config.toml
horizontal_flip = true
head_dim = 64
fused_qkv = true
bias = "none"
moe = "top_k"
expert_mlp_ratio = 0.25
shared_expert = false
optimizer = "soap"
max_precond_dim = 1536
one_sided = true
cautious_weight_decay = true
adamw_weight_decay_other_params = 0.05
Rows from expert 3 of block 2, named by matrix and row number. Rows with one number belong to one neuron. Each number is 128 + 32 x the weight over its row's rms, rounded and kept within 0 to 255. All counts start at 0. After the name is the row's rms in percent of the matrix's.
# up: expert up (model.blocks.2.mlp.up, 4x96x384), inputs 0-95
# down: expert down (model.blocks.2.mlp.down, 4x384x96, transposed), outputs 0-95
up.41 104 [139  90 103 135 161 122 106 133 162 132  93 119 117 104 109  76 138  57  97 147 153 174 158 140  98 124 172 199 184 115  92  55 151 117 177 121  45 125  70 115 147 115 131 127 131 132 125 127  77 125 141 154  85 171 134  52 175 139 109  76 121 107 131 191 139 169 118 120  95  83 157 176 107 173  92 128 119 140 131 114 103  99 107 188 106 152 150  97 136  41 105 123  28 119 122 102]
down.41 102 [150 132 177 139 119 102 102  93 183  88 122 132 109 122  81 165 181 164  84 168 141 101 160 176 131 163  95 140 150 141 140 123 187 148 158 111 103 120 120  86 158 196 128 158 128 128 132 110 108  75  89 142  53 109 117 154 128  90 106 104  88 105 158 142 139 156 150 137 166  96 158  85 133  98 160 133 135  93 129 136  81  97 157  76 110  87  84 122 183 142 112  94 158 154 147  74]
up.42 100 [192 103 114 102 131  97 116 146 117 135 142  83 178 129 171 159 144 133 163 155  96  84 113 107 119 114 102 154 135 114 191  53 142 185  73  96 102 119 101 100 122  82 127  86  99 126 147 122  65  95 117 147 166 169 120 130 115 123 171 107  96 131 119 126 114 136 155 144 171 154 155 150 103 155 159 116 128 141 183 118 163 154 166 147 140 120 135 118 163 153 119  88 124  81 114 175]
down.42 099 [157 114 174 125 122 179 141  98 128 113 101  63 181 187 131 112 113 110 105 141 151  98  85 121 116 110  86  89 133 134 164 157 112  91  83 177 164  37  96 134 140  82 127 123 133  86 138  90 173 134 140 127 139 152 110 135 181 123 117 127 139  96 133 157 157 108 150 168 168 103 100 148 139 106 122 138 195 106 127 187 143 153 132  99 175 180 183 161 105 117 114  76 120  88 104 152]
up.43 097 [ 83 144 157 115 122 167 144 152 138 155 111 108 130 133 136 115 118 153  97 100 109 150 100 156 153 122 103 100 103 155 120 167 100 141 138 114 150 136 137 143 125 144 122 107  60  94 125 154 131 133 114  87 158 141 108 153 191 145 122 115 131 144  90 111 160 159  95 139 156 135 104 205 118 193 155  94 133 168 136 126  94 181 193  42 151 120  89 133  73 135 164 108 110 110 107 192]
down.43 099 [113 124 122 139 141 122 107 170 117 126 100 171 143 104 140 148  85 139 135 124 189 146 130 129 152  62 172  38 105  82 107  73  90 124 156 134  78 175  99 148 178 154  98 151  79 121 110 170 158  91 101 153 132 127 173 163  79  78 102  60 169 131 111 142 161  85 119 108 122 128 149 151  99 155  95  96  93  79 131 138  69 184  76  87 174 130 172 113 115 174 112 134 128 113 139 108]
up.44 099 [100 186 134 113 147 152 133 108 148 116  68 176 141 174 159 107 136 102 117 101 133 147 145 145 167  97  98 178 151 176 133  87  72 138 119 111 117 113  92 131 159 122 199 127 152 105  84 107 147 152 142 110  89 151 102 155 127 139 139 109 122 124 143 155  57 118 137 140 120 141 115  80 102 115 119 151 113 109 148 108  69 156 144 110 177 103  37  88  64 122 126 137 135  83 112 151]
down.44 100 [176 152 150  84  84  81 173 118 158 177 157 176  74 134 138 149 107 163 103 115 164 162 103 172 152 131  77 142  84 183  47  89 104  93 164  96 106 135  72 153  74 110 143 124 133 135 158 168 138  97 112 134  78 137  76 130 198 130 120 132 129 130 118 160 158  82 127 100 128 147 105 155 107 105 108 130 110 200 163 142 223 142 147  92  86  91 133 132 112 158 151 152 119 183  93 122]
up.45 103 [160 109  62 130 130 183 141 147 186 134 129 119 142 161 165 149  61 132 160  99  99 146 143 162 143 115 165 145 166  91 197 155  87  61 100 144 145  80 166 194 169 138 170 115 152  52 103 113 150 123 150 126 183 166  64  73 136 124 141  92 104 151 127 178 107  83 162  88  67  85 114 131 146  80 190 161 157  60 118  97 152 102 110 128 136 135 153 119 130 130 135 144 135 142 133 176]
down.45 099 [128  85 107 105 119 106 120  58 165 145 144 109 151 160 122  97 131  65 158 135 147  96  93  99 117 143 125 105 130  93 163 202  98 118 164 129 132 120  79 141 103 151 123 157 112  71 121 179 128 125 108 158 113 120 181 150  79 112 151 137 146 219 179 125 149 103 112 116 128 143 123 133 114  61 171  97 120 148 129 102 108  86 123 149  75 137 104  98 150  95 148 148  81 149 170  82]
up.46 103 [154 125 121 153 140 154  54 133 101  69 161  86 122 111 140 173 150 166 118 118 157 142 116 108 164 130 173 107 153 169 168 111  90 111 164 152  84  54 110 118 135 149 116 146 127  88  81  99 144 140 108 141 124 142  60 134 217 121 100 154 158  95 115 137 130  91 120 105 185 143 108 137 122 142 190 155  93 151 162 155  73 107 161 125 147 198 159 127 142 140  97 108 150 167 147 104]
down.46 098 [141  56 154  80 135 130 139 158  68  99  94 136  97 148 194  93 155 182 159 105 167 121 155 105 111 151  83 144 127 156  55 156  64 124 150 156 124  85 159 129 101 117 118 124 137 108 154 160 114 121 155 119 161 143 131 137 105 155 112  72  97 124 191 129 152 126 161  98 133 108 136  80  69 145 102 131  78 122  81 123 160 124 145 123 133  86 193 100 173 101 126 146  99  93  79 148]
up.47 098 [105 121 188  75 125 117 136  79 116 103 151 170 178 115 132 185 152  99 165 194  64 124 108 105 164 140  90  70 168 129 164 112 144 153 151 115 131 142 148 129 121 121 152 172 145  72 144  58 137 112 199 136  51  75 153  89 159  99 161 161 151 188 159 184 139  98  98  48 117 116 124 185 140  71  92 101 136 145 170 143 133 141 145 191  94 145 126 153 140  93 103 118 114 103 157 115]
down.47 104 [112 174 125 156 152 147 169 106 159 199 161 132 168 131 102  69 125 116 154 121 169 118 197 190 149 139 103 181 125 189 149  59 154 128 115  83  58 145  93 131 140 168 117 119 117 173 212 114 133 151 115  45 121 120 139  93 206 177  65 122 179 115  98 127 131 159 158 128 163 136  97  90 111 104 116 166 170 124 184 101 114 166  53 108 148 106 137 142 158 158 113  89  84 124 111 127]
up.48 105 [147 123 122 165 129 126  75 207 133  69 124  88 165 111 118 126 134 164 124 154 109 105 118 194 142 126 151 111 116  72 127 173  94 122 138 162  60  84 145 146  65 132 154 100 143  87 122 122 155 120 124 113 155 125 145  72 140 153 137 131 112 108 187  99 163 120 141 120 194 121 140 170 174 155 110  92 181 125 142 157 121 120 133 167  77 124 143 132 130 129 131 120  94 109 153  95]
down.48 098 [123 202 144 142 194 116 130  86 136 134 103  50 163 144 116 122 110 134 133 174 124  71 175 146  65 124  85 124 107 148 125 169 139 132 150 118 131  96 140 159 129 122 104 166 135 163  92 154 136 116 144 192 148 143 180 182 108  93 125 111 150 141 116 158 110 120 135 149 112 116 181 149 125 122 103 102 166  88 113 144 123 129 138 125 108 165 119 115 120  89 154 123 115 144 137 113]
up.49 096 [144  99 145 115 144 135 165 101 121 129 210 149 116  77 167 126 202 117  51 132 141 154  96  83 150 131  92 167  70 100 155 108 206 130 140 163 167 173 168 128 127 132 107 127  65 198 104  75 128 142 140 141 113  82 149 119  75 148 107 198 122 139 154 119 107 117 110 120 129 154 101 130 119 104 105 144 131  97  92 140 114 116  90 152 104 143 126 126 115 164 114 140 174 136 106 157]
down.49 098 [117  55 100  94 131 111 136 166 113 122 135 100 123 161 105 100  98 178 122 164 140 122 119  85 107 135  75  96 107 173 138 121 125 109  76 138 114 163  47 153 112 142 146 209 121 104  96 102 104 176 144  83 101 193 101  78 172 210 102 147 171 152 122 162 117 201 160 155 113 142 169 180  99 146 143 132 120 154 155 204 129 109 161 112  57  93 175  92  67 155 177 140  74 141 187 153]
up.50 101 [108 182 126 128 106 184 106 110 143 149 139 128  81 138  82 141  59 168 124 122 122 204  53 146 129 189  97 162 127 118 119  76 127 136  35 101 137 190  73 123 115 192 134 106  86 216  97 129  91  83 123 106 161 123 118 115 139 129  75 128 148 223 165 140 147 125 117 105 193 127 158 141 141 154  79 154 123 113 173 138 143 136  94 151 133  87  96 215 112 143 156 116  58 142 131 102]
down.50 102 [136 132 118 100  75  52 129 141 137 120 118 123 154  89 114  68 164  64 112 144 129 161 127 157 104 131 130 146 108  95 120 177 116 108 136 129 142 153 124 155 134 165 119 107 142 116  93 121 108 168 128  81 136 107  86 164 132  80 147 116 164  53 106  96 203 115 145 202 166 137 103 145 142 119  99 154 153 132 153  87 150 124  88 105 107 120 112 104 172  86  98 101 150 112 173 120]
up.51 107 [ 34  84 168 174 147 147 174 124 130 169 148 138 166 135 140 144 129 162 192 153 138  91 101 106 151  96 102 122 101 143 137 129  79 136 132 140 108 118 112 130 146 102 137 155 117 160 134 124 115 113  93 167 214 179 140  81 141 116  91  90 110 151 179 156 175  26 194 153 112 119 120 139  63 147 165  95 142  92  97 105 171 123 176 117 181 146 119 146 176 167 121 117 140 182 127 163]
down.51 095 [ 92  67 148 147 120 141  87 198 131 143 171  96 167 130 127 132 131  79 142 129 101 140 102  97 100 113 117 140 125 147 162 153 206 114 126  97  89 150 136 159  92 138  86 144 159 140 135 128 115 144 126  98 139  98 138 145 112 163 167 173 145  66  38 140 154 143 133 128 182 148 121 126 169 181 122  71  87 105  75 133 107 155 165 155 107  85  79 111 126 136 150 140 113  79 129  97]
up.52 103 [ 88 195  95 110 105 169 138  71 130 173 120 173 174 153 171 154  82 122 138  93 131  76 133 137 107 133 111 131 114 113 127 131 117 124 115 106  99 164 165 170 152 104 101 133 137 201 144 115 170 155 182 105  93 162 107  65 126  94 133 132 134 145 138 106 143 156 196  64 144 172 132  67  65 106 126 127  91 170  95 102 151  90 119 127 140 162  99 138 132 159 143 140 116 101 160 156]
down.52 100 [120 156 153 140 170 164 147  78 121 142 123  93 169  63 109 112 169 168 148 150 156 149 138 162  99  92  84 160  56 144 142  90 174 138  43 178 117 117 169 165  77 108 120 155 149 104 106 124 133 127  91  78 125 181 158 120 130 110 100 112 114 137 129  92 125 141 139 131  71 177 146 100 143 120 140  72  47 125 157 121 108 130  98 145 148  91 143 124 174  88  67 124  87 140 120 141]
up.53 092 [169 104  42  48  62 148  82 136 115 204  84 148 145  42 127 102 122 137 121 120 142 179 121 153 139 129  89 131 122 215 159 146 132 120 149 176 140 167 178 113 175 176  92 146 130 178  83 211  80 106 175 166 132 160 123 156 100 121 135 128 139  54 132 173  88  36 106 114 153 129 188 136 127 114 119 103 147  83 100  94 152 118  99 118 104  98 144 134 119 105 139 136  98 130  81 123]
down.53 098 [158 145  50 130 118 123 175 104 115 116 152 141 169 124  81 140 159 127 194 143 134 115 123 136 124 110 172 126  93 124 137  90 116 138 169 137 118 162 133  71 131 133 117 158  67 188 121 121 130 150 153 157  85 139 216 142  83  97 111 127 124 131 144 135 128  98 149 118  95  93 170 123 114  94 127 166 173 136 109 107  38 104 178 132 168 188 170 102 133 115 110 129  93 135 117 152]
up.54 097 [ 35 186 184  95  93 109 121 164 109 136 118 153 157 137 123 117 150 168  85 135  88 138 165 122 125  97 178 113 129 172 150 164 111 185 137 134  73 159 154  98 186 100 138  75 138 123 144 135 143 155  64 133 127 110 104 151  97  94 165  94  59 168 180 133 134 140 156 103 115 132 122 145 100 170 110 153 197 178 154 169 186 119 148 108 204 158 137 139 141 196 121 160 162  83 104 128]
down.54 097 [158 152 156 166 145 120 114 127 145 123 131 147 121 120 104  78 122  76 165 116 121  89 165 107 114  92 124 164 119  79 167 152 134 121 197 110 161 154 133 170 144 131 169 217 138 190 167 145 126  62 167 160 128 137 149 108 169  91 147  92  56 159 161 154 116  85 154 124 120 140 141 209 135  87 102  86 123 113 179 115 215 168  97 176  93 153 144 113 138 126 178  73 148 200 121 112]
up.55 099 [ 83 128 120 130 116 147 114 108 169  73 139 127  85 117 118 159 126 101 122  89  76 146 151 106 126 183 127  97 102 126 114  71 102 194 140 208 131 110 135 120 108 150 166 137 100 181 150  72 137 141 165 168 128 163 127 164 123 119 165  80 152 165 183 114 135 186 160 163 106 171 125 109 127 106  85 100 134 155 149 129 176  69 107 180 202 106 126 139 111 124 136 118 142 159 157 103]
down.55 100 [120 135 114 108 138 147 117 150 170 117 129 147 157 113  94 144  92 208  71 121 178 201  93 127 121 134  84  98 100 184  77 215 172 150 144 179 137 135  60  79 189 110 112 129 188 200  98  83 164 109 156 160 159 113 141 125  99 124 114  80 159  96  90 101  86 153  92 150 125 152 151  74 118 110 114 120 141 125  72 100 116 218 137 108 148 113  61 145 139 180 127 141 123 136  87  92]
up.56 100 [129 142 158 176 204 134 163 111 166 149 122 135 156 102 157 142  80 164 111 146  79 129 168 114 100 177 189 151 168 119 177  91  83 133 171  97 190 124 111 140 144 112 122 130 122 130 142  97  98 156 124 122 128 118 125 104 117 123 153  90 135 176 128 151 148 147 168 150 153 205 105 124  97 118 120 146 110 195 117  92 102 213 132 138 129  89  81 115 118 137 122 150 160 189 155 136]
down.56 096 [117 134  71 124 136  74 101 140 118 133 136 161 149 120 141 132  92 142  87 162 147 135 144 133  82 154 109 101 149 145 127  78 162 152  74 147 156  68 122 105 106 157 156  66 129 172 120 111 184 144 117 105 122 144  78 112 124 137 160 146 136  82  94 156 103 130 106 112  96  87 133 163 149 136 145 133 121 132 126 131 150 105  81 145 158 135 109 140 137 118 130  95 158 144 104  95]
up.57 096 [ 95 122 171 144 111 104 127 173 108 128 144 102  81 180 126 155 149 145 117 162 123 127  84  56 142 106 113  98 149 125 193 191  54 165 152 120 131  97 153 172 140 135  54 134  80 157  97 148 102 161 130 147 150 114 144  77 127 119 113 134 144 166 116  88 162 101 171 130 175 124 147 133 128 116 106 126 137 118 119 132 115 119 144 137 148 188 117 171 114 118 110 129 149  89 153 100]
down.57 106 [ 75  82  45 125 101 146 128  71 136 131 147 106 114 117 104  96 106 119 150 108 136 142  75  65 109  90 131 158 125 183  93 141  76 128 152 130 115 104 135  70 124 114 112 150 101 140 130 139 123 102 134  49 137 122  89 156  83 132 132 159 132 177 163 152 106 125  93 113 159 133  87 109  91 113 103 163 143  99  96  76 118 113  94  58 163 127  72 114 110 136 146 121 134 120 167 129]
up.58 093 [147  94 131 115  94 128 142 114 129 155 191 178  85 124 179 141  64 114 156  80  60 144 120 183 139 156 133 164 109 187 164 110 108 114 102  43 110 194  89 125 150 168 153 123 142  92 120 154 119 140  66 173 137 122  99  88 140 134 110 145 122 111 142 137 133 147 181  84 127  73 106 157  92 168 128 123 205 186 160 148 135 185  99  72 174 108  28 168 148  72  82 141  92 194 172  92]
down.58 102 [119 126 123  96  81 146  99 134 115 167 119  73 158 111 138 149  81 115 145 179 116 126  78 129  71 146 120  87 147 174 122 115 151 118 105 183  81 186 105 125 119  61 118 134  79 122 119 120 105 158 136 136 142  91 103 120 132  94  78 119  81 134 144 117 168  82 116 110 139 167  96 133 149 131 158 137 133  94 146 175 165 161 120  90 189  96 107 124 111 114  83 133 125  41 154  86]
up.59 105 [133 143  71 107 163 125 106  66 111 127 102 103 178  98 113 137 101 117 167 107 146 129 140 108 104 130 145 153  96  85  89 119 124 153 191 128 112  63  63 133 128 154  69 118 136  94  67 131 115 114 124 100 225  86  96  98  99  75 142  99 132 121 121 130 153 151 164  82 128 175 132  64 136 135 128 128 123 201 125 200 130 124 172 123 107  69 125 143 132 158  57 172 206 119  87  64]
down.59 098 [ 54  77 119 178  68  66 137 185 110 149 106 125  80 139 121 108 145 133 147 180 124 151 100  90  77 108  80 203 122  77 148 143 182  87  81 136 108  98 105  71 107 127 106 142  97 143 129 169 111 195 129 126 160 173 143  75 110  56 169 149 161 103  83  68 166 175 156  91 119 118 177 161 121 118 112 112 106 105 123  98 131 120 171 146 119 130 150  81  70 151 101 134 147 135  96  99]
up.60 097 [164  70  55 135 154 135 148  89 121 191  86  73 153  72 155 145 185 181 144 168 133  99 115 161 100  80 147 154  76 154 110 113 166 148  87  82 155 144 108 146  76 205 100 135 122 138 150 177  92  74 150 170 133 156 102 149 199  65 107 112 151 117 100 134 136 160  70 114 148  53 126  95 152 127 145  90  93 109  67 123 121 124  74 108 116 109  68 112 164  67 155 147 191 125 171 119]
down.60 100 [131 132  95 151  96 114 122 135  92 140  77  79  82 140 147 117 153  93  70  98 134 143 121 141 133 187 145 115 102  87 130  90  75 147 117 150 182 138 133 175 116 127 139 148 137 141 142 108 129  90  99 128 170 114 194  61 113 150 122 110  46 105 134 140  68  83 120 160 144 122 121 146 142 124 170 103 125 143 166  83 165 178 123 150 116 140 176 155 124 116 152 184 104 141 107 119]
up.61 099 [112  97 100 162 126 137 118  97 151 138 173 127  99 108 186 132 186 104 134 149 131 167 115  97  94 152 132 159 155  99 113  82 106 144  75 120  85 166 112 124 126 139 168 123  91 102 114 119 122 133 126 132 117 156 125 178  84 146  98  97 120 159 111  87 171 111  98 159 167 148 133 124 108 152 146 116 132 180 152  89  83  97  99 129 178 186  75 171 136 200  95 124 141 109 145 149]
down.61 101 [103 168 135 157 132 103  98  45 144 178 117 195  46 144 182 131 149 157 132 101 167 151 112 115 131 146 134 169 146 136  90 113 145 159 152 112 135 139 120 149  59 196 111 165 131 100 200 123  71 135 148 144 126 174  75 136 140 128 173 159 126 125 100  95 118 108 163 117 121 121 114 153 172 151  86 132 150  82 112 107 161 147  79 113 134 156 107  88 117  97  52 160 107 155  86 149]
up.62 102 [ 81 137 172 128 104 151 134  92  97 155 110 145 164 121 126 190 181 138 104 157 172  97  86  62 184 172 112 159  77  73 163  86 180 136 180 155 145  75 187 113 113 165 131 105  82 166  84  98 129 118  90 146 122  86 112 157  68 167 123  89 179 153 139  60 124  86  76 148  80 183 180 144  88 135 125 165 159  85 125 161 144 117 125 145 151 124 140 159 190 208 129 150  92 166 133  84]
down.62 096 [161 108  58 125 124 121  93 155 126 106 123  49 152 123 107 127 132 117 170 177 147 105 155 124 135 140 132  74 105 126  92 153 154 190 112 113 142 118 119 125 133 126  95 181 131 160 130 167 179 141 145 153 148 125 116 176 145 150  68 151  78 156  42 128 170 144 104 130  73 151 103 121 116 136 150  84 109 134 122 101 134 116  88 131 104 157 169 133 136 129 137 170 142 116 118 157]
up.63 102 [112 161  94 111 128 132 178 172 161 115 109 111 101 179  92 142 117 138 147 130  65 131 137 148 101 121  97 120 116  69 142  99 190  92 141 134 189 154  69  86 132 172 107 139 136 104 122 108 139 121 168 136  54 145 105  45  90 110 145 144 147 143  96 154 159 163  76  73 161 121 140 157  71 134 138 137 123  64 115 191 126 129 131  88 137 134  71 140 148 100 127  90 118 108  52 126]
down.63 094 [126 137  83 123 199 136 136 113 160 135 109 122 117 175  84 177 104 124 167 122 120 105 135 141 174  45 154  92 147  99 187 159 168 140 112 160 124 120 186 167 187 144  71 136  99 138 124 121 126 160  97 163 122  74 138 120 156  50  67 118 122 116  88 151  85 142 118 158 104 157  97 154 111  80 166 153  94 138  96 155 138 131  98 157  92  93 106 109 184 155 122 122 116  96 190 102]
up.64 106 [ 94  86 141 161 162 109 139 170 169 163 117  59  95 123 128 171 139 124 135 163 104  93 124 141 204 121 126 184  78 157 211 157 147 119 119 176 179 104 151  38 122 116 127  47 144 122 194 127  83 104  58 129 121 157 132 170 127 108 139 105  83 160 159  98 118 109 145 126 148  94 132 115 135 203  79 185 129 102 132 156 120  80 155 140 104 126 103 148 130  94 194 167 173  96  89 185]
down.64 095 [167 137 140 174 202 145 134 137 126 131 114 183 128 174 122 168  98 111 158 130 146 146 113 144 128 121  91 117 117 178 114 140 127 124 145 182 161 164 125 114 164  87 154  91  93 182 134 144 155 127 143 189 157  82 141 127 161 159 195 128 114 102 145 116 143 105  63 131  61 134 160 127 145 180 152  94 114 102 139  86 116 148 133 137  99 154 146 115  86 161  78 158 146  78 111 121]
up.65 103 [168 150  86  55 107 117 145 150  87 114 175  70 172 133 107 113 155  93 133 183 134 172  91 105 144 153 174  94 120 150 162 201 137  88 154 104  75 109 150  95 126 139 128 134  72 109 147 108 139 165 162 145 166 118 127 103 106 126 185 136  99 163 150 160 103 164 104  98 178 127 148 150 163 111 122 111 160 185  80 154 146 147 149 172 138 109  86 137 137 126  71 161 178 162 130  67]
down.65 103 [156  64 146 150 126 125 109 115 151 125  52 180 174 107 109 106 142 133 122 129 119  96 163 171 152 174  80 116 115  57 104 106 123 111 144 163 137  80 137 111 127 138 100  69 154 145 111  72 160  85 137 114 154 175 129 102 121 125 103 196  61 103 125 117 110 103 121 103 161 119 108 125  88 136 125 132 102 140 166 129 151 178  58 146  93 114  91 104 124 150 135 155 145 122 100  84]
up.66 101 [161  82 140 138  63  99 191  58 137 108 128 131 166 135 129 138 148  93 120 128 127 164 152 197  82 106 123  99  98 134 149 166 105 155 132 155 144  69 120 186 131 102 154 123 106 152 139 154 102 133 162 148 176 124 100 114  87 105  87 133 168 133 150 146 160 168  88 101 178  66 142 150 133 126  51 176 152 124 156 178 141  94 120 101 143  75  96 159 126 114  80 162 139 145 175 133]
down.66 102 [160 146 157 110 150  99 175  96 113 136 130 154 106 132  64 135 134  89  57  83 144 146 126 161  79 138 171 107  56 106 172  86 134 124 181 102 147 121 177  94 105 164 131 104 204 152 121 191 104 160 146 211 134 172  94 141  96 152 169  94 115 118 138 106 134  93 165  70 153  94 181 115 117 198 104 118 132 197  80 137  75 106 129 108 135 116 143 143 160 110  90 127 153 129 146 165]
up.67 098 [160 142  65 135 137  59 131  70  61 148  87 176 152 117 109 141 132 154 131  61 116  96 114  62 114 127 177 116 110 165 139 101 101 167 171 103 131 156 102  91 132 131 146  87 115 126 137 127 152 155  51  95 139 184 104 163  87 121 103 207 102 169 116 144 117  97 129  88 160 150 123 160  97  70 185 102 132 125 186 113 134 122 130  97  92 138 113 174 172 112 129  89 129 125 137 150]
down.67 098 [180 163 113  94 120 148 158 144 151 146 139 118 212 132 123 122  99 104 146 132 130 118  95 157 136 140 137 106 123 199 154 165 130 110  98 147 110 100 153  85 124 166 160 112 186 119 158 139 126 103  89  93  96  91 132 117  93 108 129 109 132 111 103 137 136 143 102 148 113 106 149 124 151 189  83 107 171  99 115 127  14 136 125 153 136 115 169 133 139 134  98 176 135 128 115 108]
up.68 096 [ 98  96 151 118  66 134 169  64 108 115 146 104 136 181  89 198 111  64 162 101 109 143 122 104 160 122  93 206  96 125 164 172 122 166 104 161 109 150 125 125 166 185 148 178 107 126  70  63  97 161  85 107 133 166 136 149 128 130 183 109 175 177 153 117 136 145 105 124 156 117  87 141  96 142 103 147 115 154 171  62  97  98  99 119 140  83 141 110 150  92 166 115  73  57 147 123]
down.68 100 [139  51 123 122 154 121 165  83  91  75 101 116 146 180  61  93 106 150 138 110 181 147  96 153 146 112 133 117 145 126 173 134 152 142 117  77  70 199 107 142 159 173 124 121  99 125 143 145 149  96 130 106 131 150 124 162 108 128 143 135 164 105 135 131 128 213 191 179 128 150 121  96 176  98 151 155 107 191 108 130  78 102  80 155  70 146 102 100 119 123 183 102 151 113 156 126]
up.69 093 [ 72 117 141  99 129 152  88 135 114 125 168 122 105 128 159 122 167 131 105 158 110  89 114 158 154  83 182 134 102 152 141 124 116 142 113 119 133 103 160 100 147 139 121  88 127 139 126 147 155 131 126 111 160 158 144  88 180  99 100  72 148 139 158 110 104 165  82 110 121 120 120 161  88  99 172 231 130 127 177 142 183 141 170 105 102 129 104 119 156 125 132 173 107 154 106 153]
down.69 100 [161 118 160 118 160 129 195 181 163 151  95 148 162 139  65 127 119  88  92 161 133  31 151 174 105 146  62 201 186  94 122  84 145 169 115 130 146  90 136 133 133 171  78 138 107 129 126 104 146 138 115 133 156 196 129 107 178 145 138 101 172 198 105  85 100  77 104  79 193 146 132 129  70 116 180  77 110 116 121  97 153  80 123 138 142 130 146  93 148 116 186 144 104 205 115 145]
up.70 098 [ 90  73 143 148 151  97 103 118 130 148 132  93 136 173 146  70 137 124 116 152 120 126 116 107 127 162 168 132 172 153 123 140 174 147  94 175 113 151 112 139 142 149 169 228  88 126 134 141 139 145 166 113  97 145 128 132  99 159 127 163  95 160  97  94 126 143 106 177 177  96 119 113  88 100 120 123 142 137  84  89 147  80 144 161 201  63 128 117 155  79 144  92 170 162 130 130]
down.70 101 [101 172 143 101 152  39 107 150 102  92 146 148 129 150  73 111 130 144 116 100 169  92 158 147 100 133 119 145 112 153 151  86  67 181 136 171  98 114 125 138 178 127 131  98 123 115 116 207 101  87 138 126 135 126 142 108 111  88  72  93 116 135 170  88 109 135 118 171 135 160 106 143  87 146 113 146 116 108 173 158 178  62 157 152 130 134  83 123 151 111 134 114 122 102 107  95]
up.71 100 [108  95  65 116 158 112 119 148 118 112 170 123 111  60 110 181 162 152 134 122 143 152  91 134 114 173 146 157 102 187 114 108 211 136 155 157 136 168 149 126 132 167 136 124 111 140 184 117 125  81 141 123 145 125  92 115  71 176 159 119 129 125 122 113  73 110 111  55 132 106 136 184 154 125 166 126 167 111 122 182 112 103 121 141  70 125 156 117 126 132 106 148 121 155 136  91]
down.71 101 [109 187 196  94 123  96 121 135 179 106 167 132 141 143 116 144  94 165 134  75 148 119 136 181 105 174  35 155 134 129  70 114 169 115  88 154 110 169  94 164  99 159 147 107 143 109 148 107 133 126  70  70 114  83 112 144 111 143  96 144 125 139 181 130 196  73  57  90 147  95 109 124  59 127 174 137 100 102 118 187 102 145 142 143 135 121 110  99 109 164  40 112 135  87  95 111]
up.72 098 [137 136 128 138  81 103 110 135 126 107 168 134 118  60 176 147 137 155 150 143 144  78 147 128 180  84 125 134  69 147 141 169 164 155 163  94 192 117 121 140 170 160 116 119 146 145 152 173 189  88  69 143 164  93  74 153 162 199 128 118 123 130 112 105  82  98 187 127 100 111 103  69  28 114 133 158 145 159  98 175 144 142 140 153 128 109 122 146 151 121 180 177  91 124 137 147]
down.72 102 [ 83 145 102 100 157 150 123 108 175 118 142  76  79 120 116 116 101 141  86 148 162 123 116 104 130 156 139 140 161 131 118  83 136  92 111 147 148  95 131 141  91 183 166 155 139 179 114 139 151 130 143 135 117 135 129 113 131 111 117 140 187 110 144 129 115 175 123 145  98 123 116 179 162 111 195 179 153 135 126 124 126 174 171 157  91 122  95 120 124  93 121 139 153 160 124 126]
up.73 097 [ 60 132  85 109 120  86 140 114 137 136 137  93 199 111 130 182  90  58 147 104 138 156 122 129 106 102 120 115  94 134 137  79 122 123 134 143 122 119 113 115 199 171  69 125 123 183 103 145 187 133 148 119  72 144 120 125 107  94 133  88 169 116 138 141 157 107 156 131 162 130  98 153 149 141 105 142 117 114  98 113  77  90 190 137 122 163 115 126  49 186  77 108 139 158 116 163]
down.73 109 [109 152  79 126 128 153 142 137 142 157 138 173 142 171 158 116 116 133  82 102 121 133 115 155 146 136 144 107 105 116 149 127 159 198 138  97 168 169  48 102 107  95 114 122 178 172 120 175 135 150 112  81 148 138  44 131 147 141 158 102 141 108 125 160 122 139  97  81  90 163 131  87 109  75 131 149 201 105 147 134  93 117  78 107 207 116 116 137 132 124 152 127  73 137  97  78]
up.74 095 [145 128 112 124 110 117 147 171 184  99 180 183 141 166 161 154 183 105 136  73 105 108 120  99  72 137 122 112 194  96 120 119 122 155 133 152 181 147 167  95 127 137 144  81  95 113 123  88 133 154 180 132 114 118 151 125 147 191 104 141 109 153  96 151 113 139 141 163 128 151 155 200 122 108 120  90 124  95 114 116 147  83  99 108 124 153 129 109  93 150 111 135 115 146 119 138]
down.74 104 [ 93 100 133  99 181 131 148 157 122 155 100 148 142  95 152 170 126 107 185  82 156 110  92 139 128 118 130 121 212 143 138  95 154  59 127 134 142 158 162 131 133 132 127 133 144 106  68 129  90 109  86 232 165 163 170 143 113 160 138 102 145  67 162 177 144  98 171 138 101 132 109 141 179  94 121  77 169 135 136 143 115 159  98 111 141 101 155  99 170 175 130 139  89 152 114 142]
up.75 100 [110 136  96 160  71 107 179 136 135 149  87 115 157 175 164 132 133 115 145 126 102 104  93  87 127 174  29 130 112  82 171 185 149 120 111 149 115 110 142 133 129 125 132  64 102 116 193 130 142 118 161 117 122 138 117  78 138  87  73 159 160 143  98 151 117 194 152 147  94 151 144 217  98  74 177 102 153 150 120  99 146 110 104  72 137 125 149 160 148 130 101 113 188  71 114  75]
down.75 098 [132 166 119 144 184 189 130 156 102 144 154 100 129 193 139  92 110 111 131 140 136 139 136  95  98 188  70 154 101 166  88 133 145 150 144 150 180 162 195  99 117 139 163 188  93 162 100 104 129 157  99 138 146 132 150 143 180 128 120 139 159 103  98 116 123 146 136 111 105 134 135 147  95 145 135 128 181 136  97 130 174  80 178 155 152 133 147  59 177 191 102 154 163 121  99 145]
up.76 099 [109 128 122 111  77 170 112 146 169 172 127  90 154 148 129 133  19 150 159 126 120  92  45 111 129 105 135 123 182 142 144 103 163 124 107  30 149 161  89  85 162 134 159 111  97 171 148 140 124 163 110 121 176 141 103 124  56  77  94  81 111 159 127 111 130  98  90 110 150 113 123 156 140 178  90  82  68 130 128 171 110 195 163 111 124 129 106 123 140 111 168 121  92 114 108  87]
down.76 105 [ 76 119 161 156  81 125 188 133 133 116  95 145  84 161 161 137 135 112 132 104 133  87  39 117 129 146 109 151 187 123 106 169 115 141 113  92 155  82 100 136  72 115 102 157 165  94 126  47  95 123 104  82 104 120 152 100 112 128  82  73  94 118 101  87 164 129  96 144 196 100  84 111 137 147 122 113 137 159 168 176 107 130 121 114 125 127 135 117 131 156 116 110 166 103  87 132]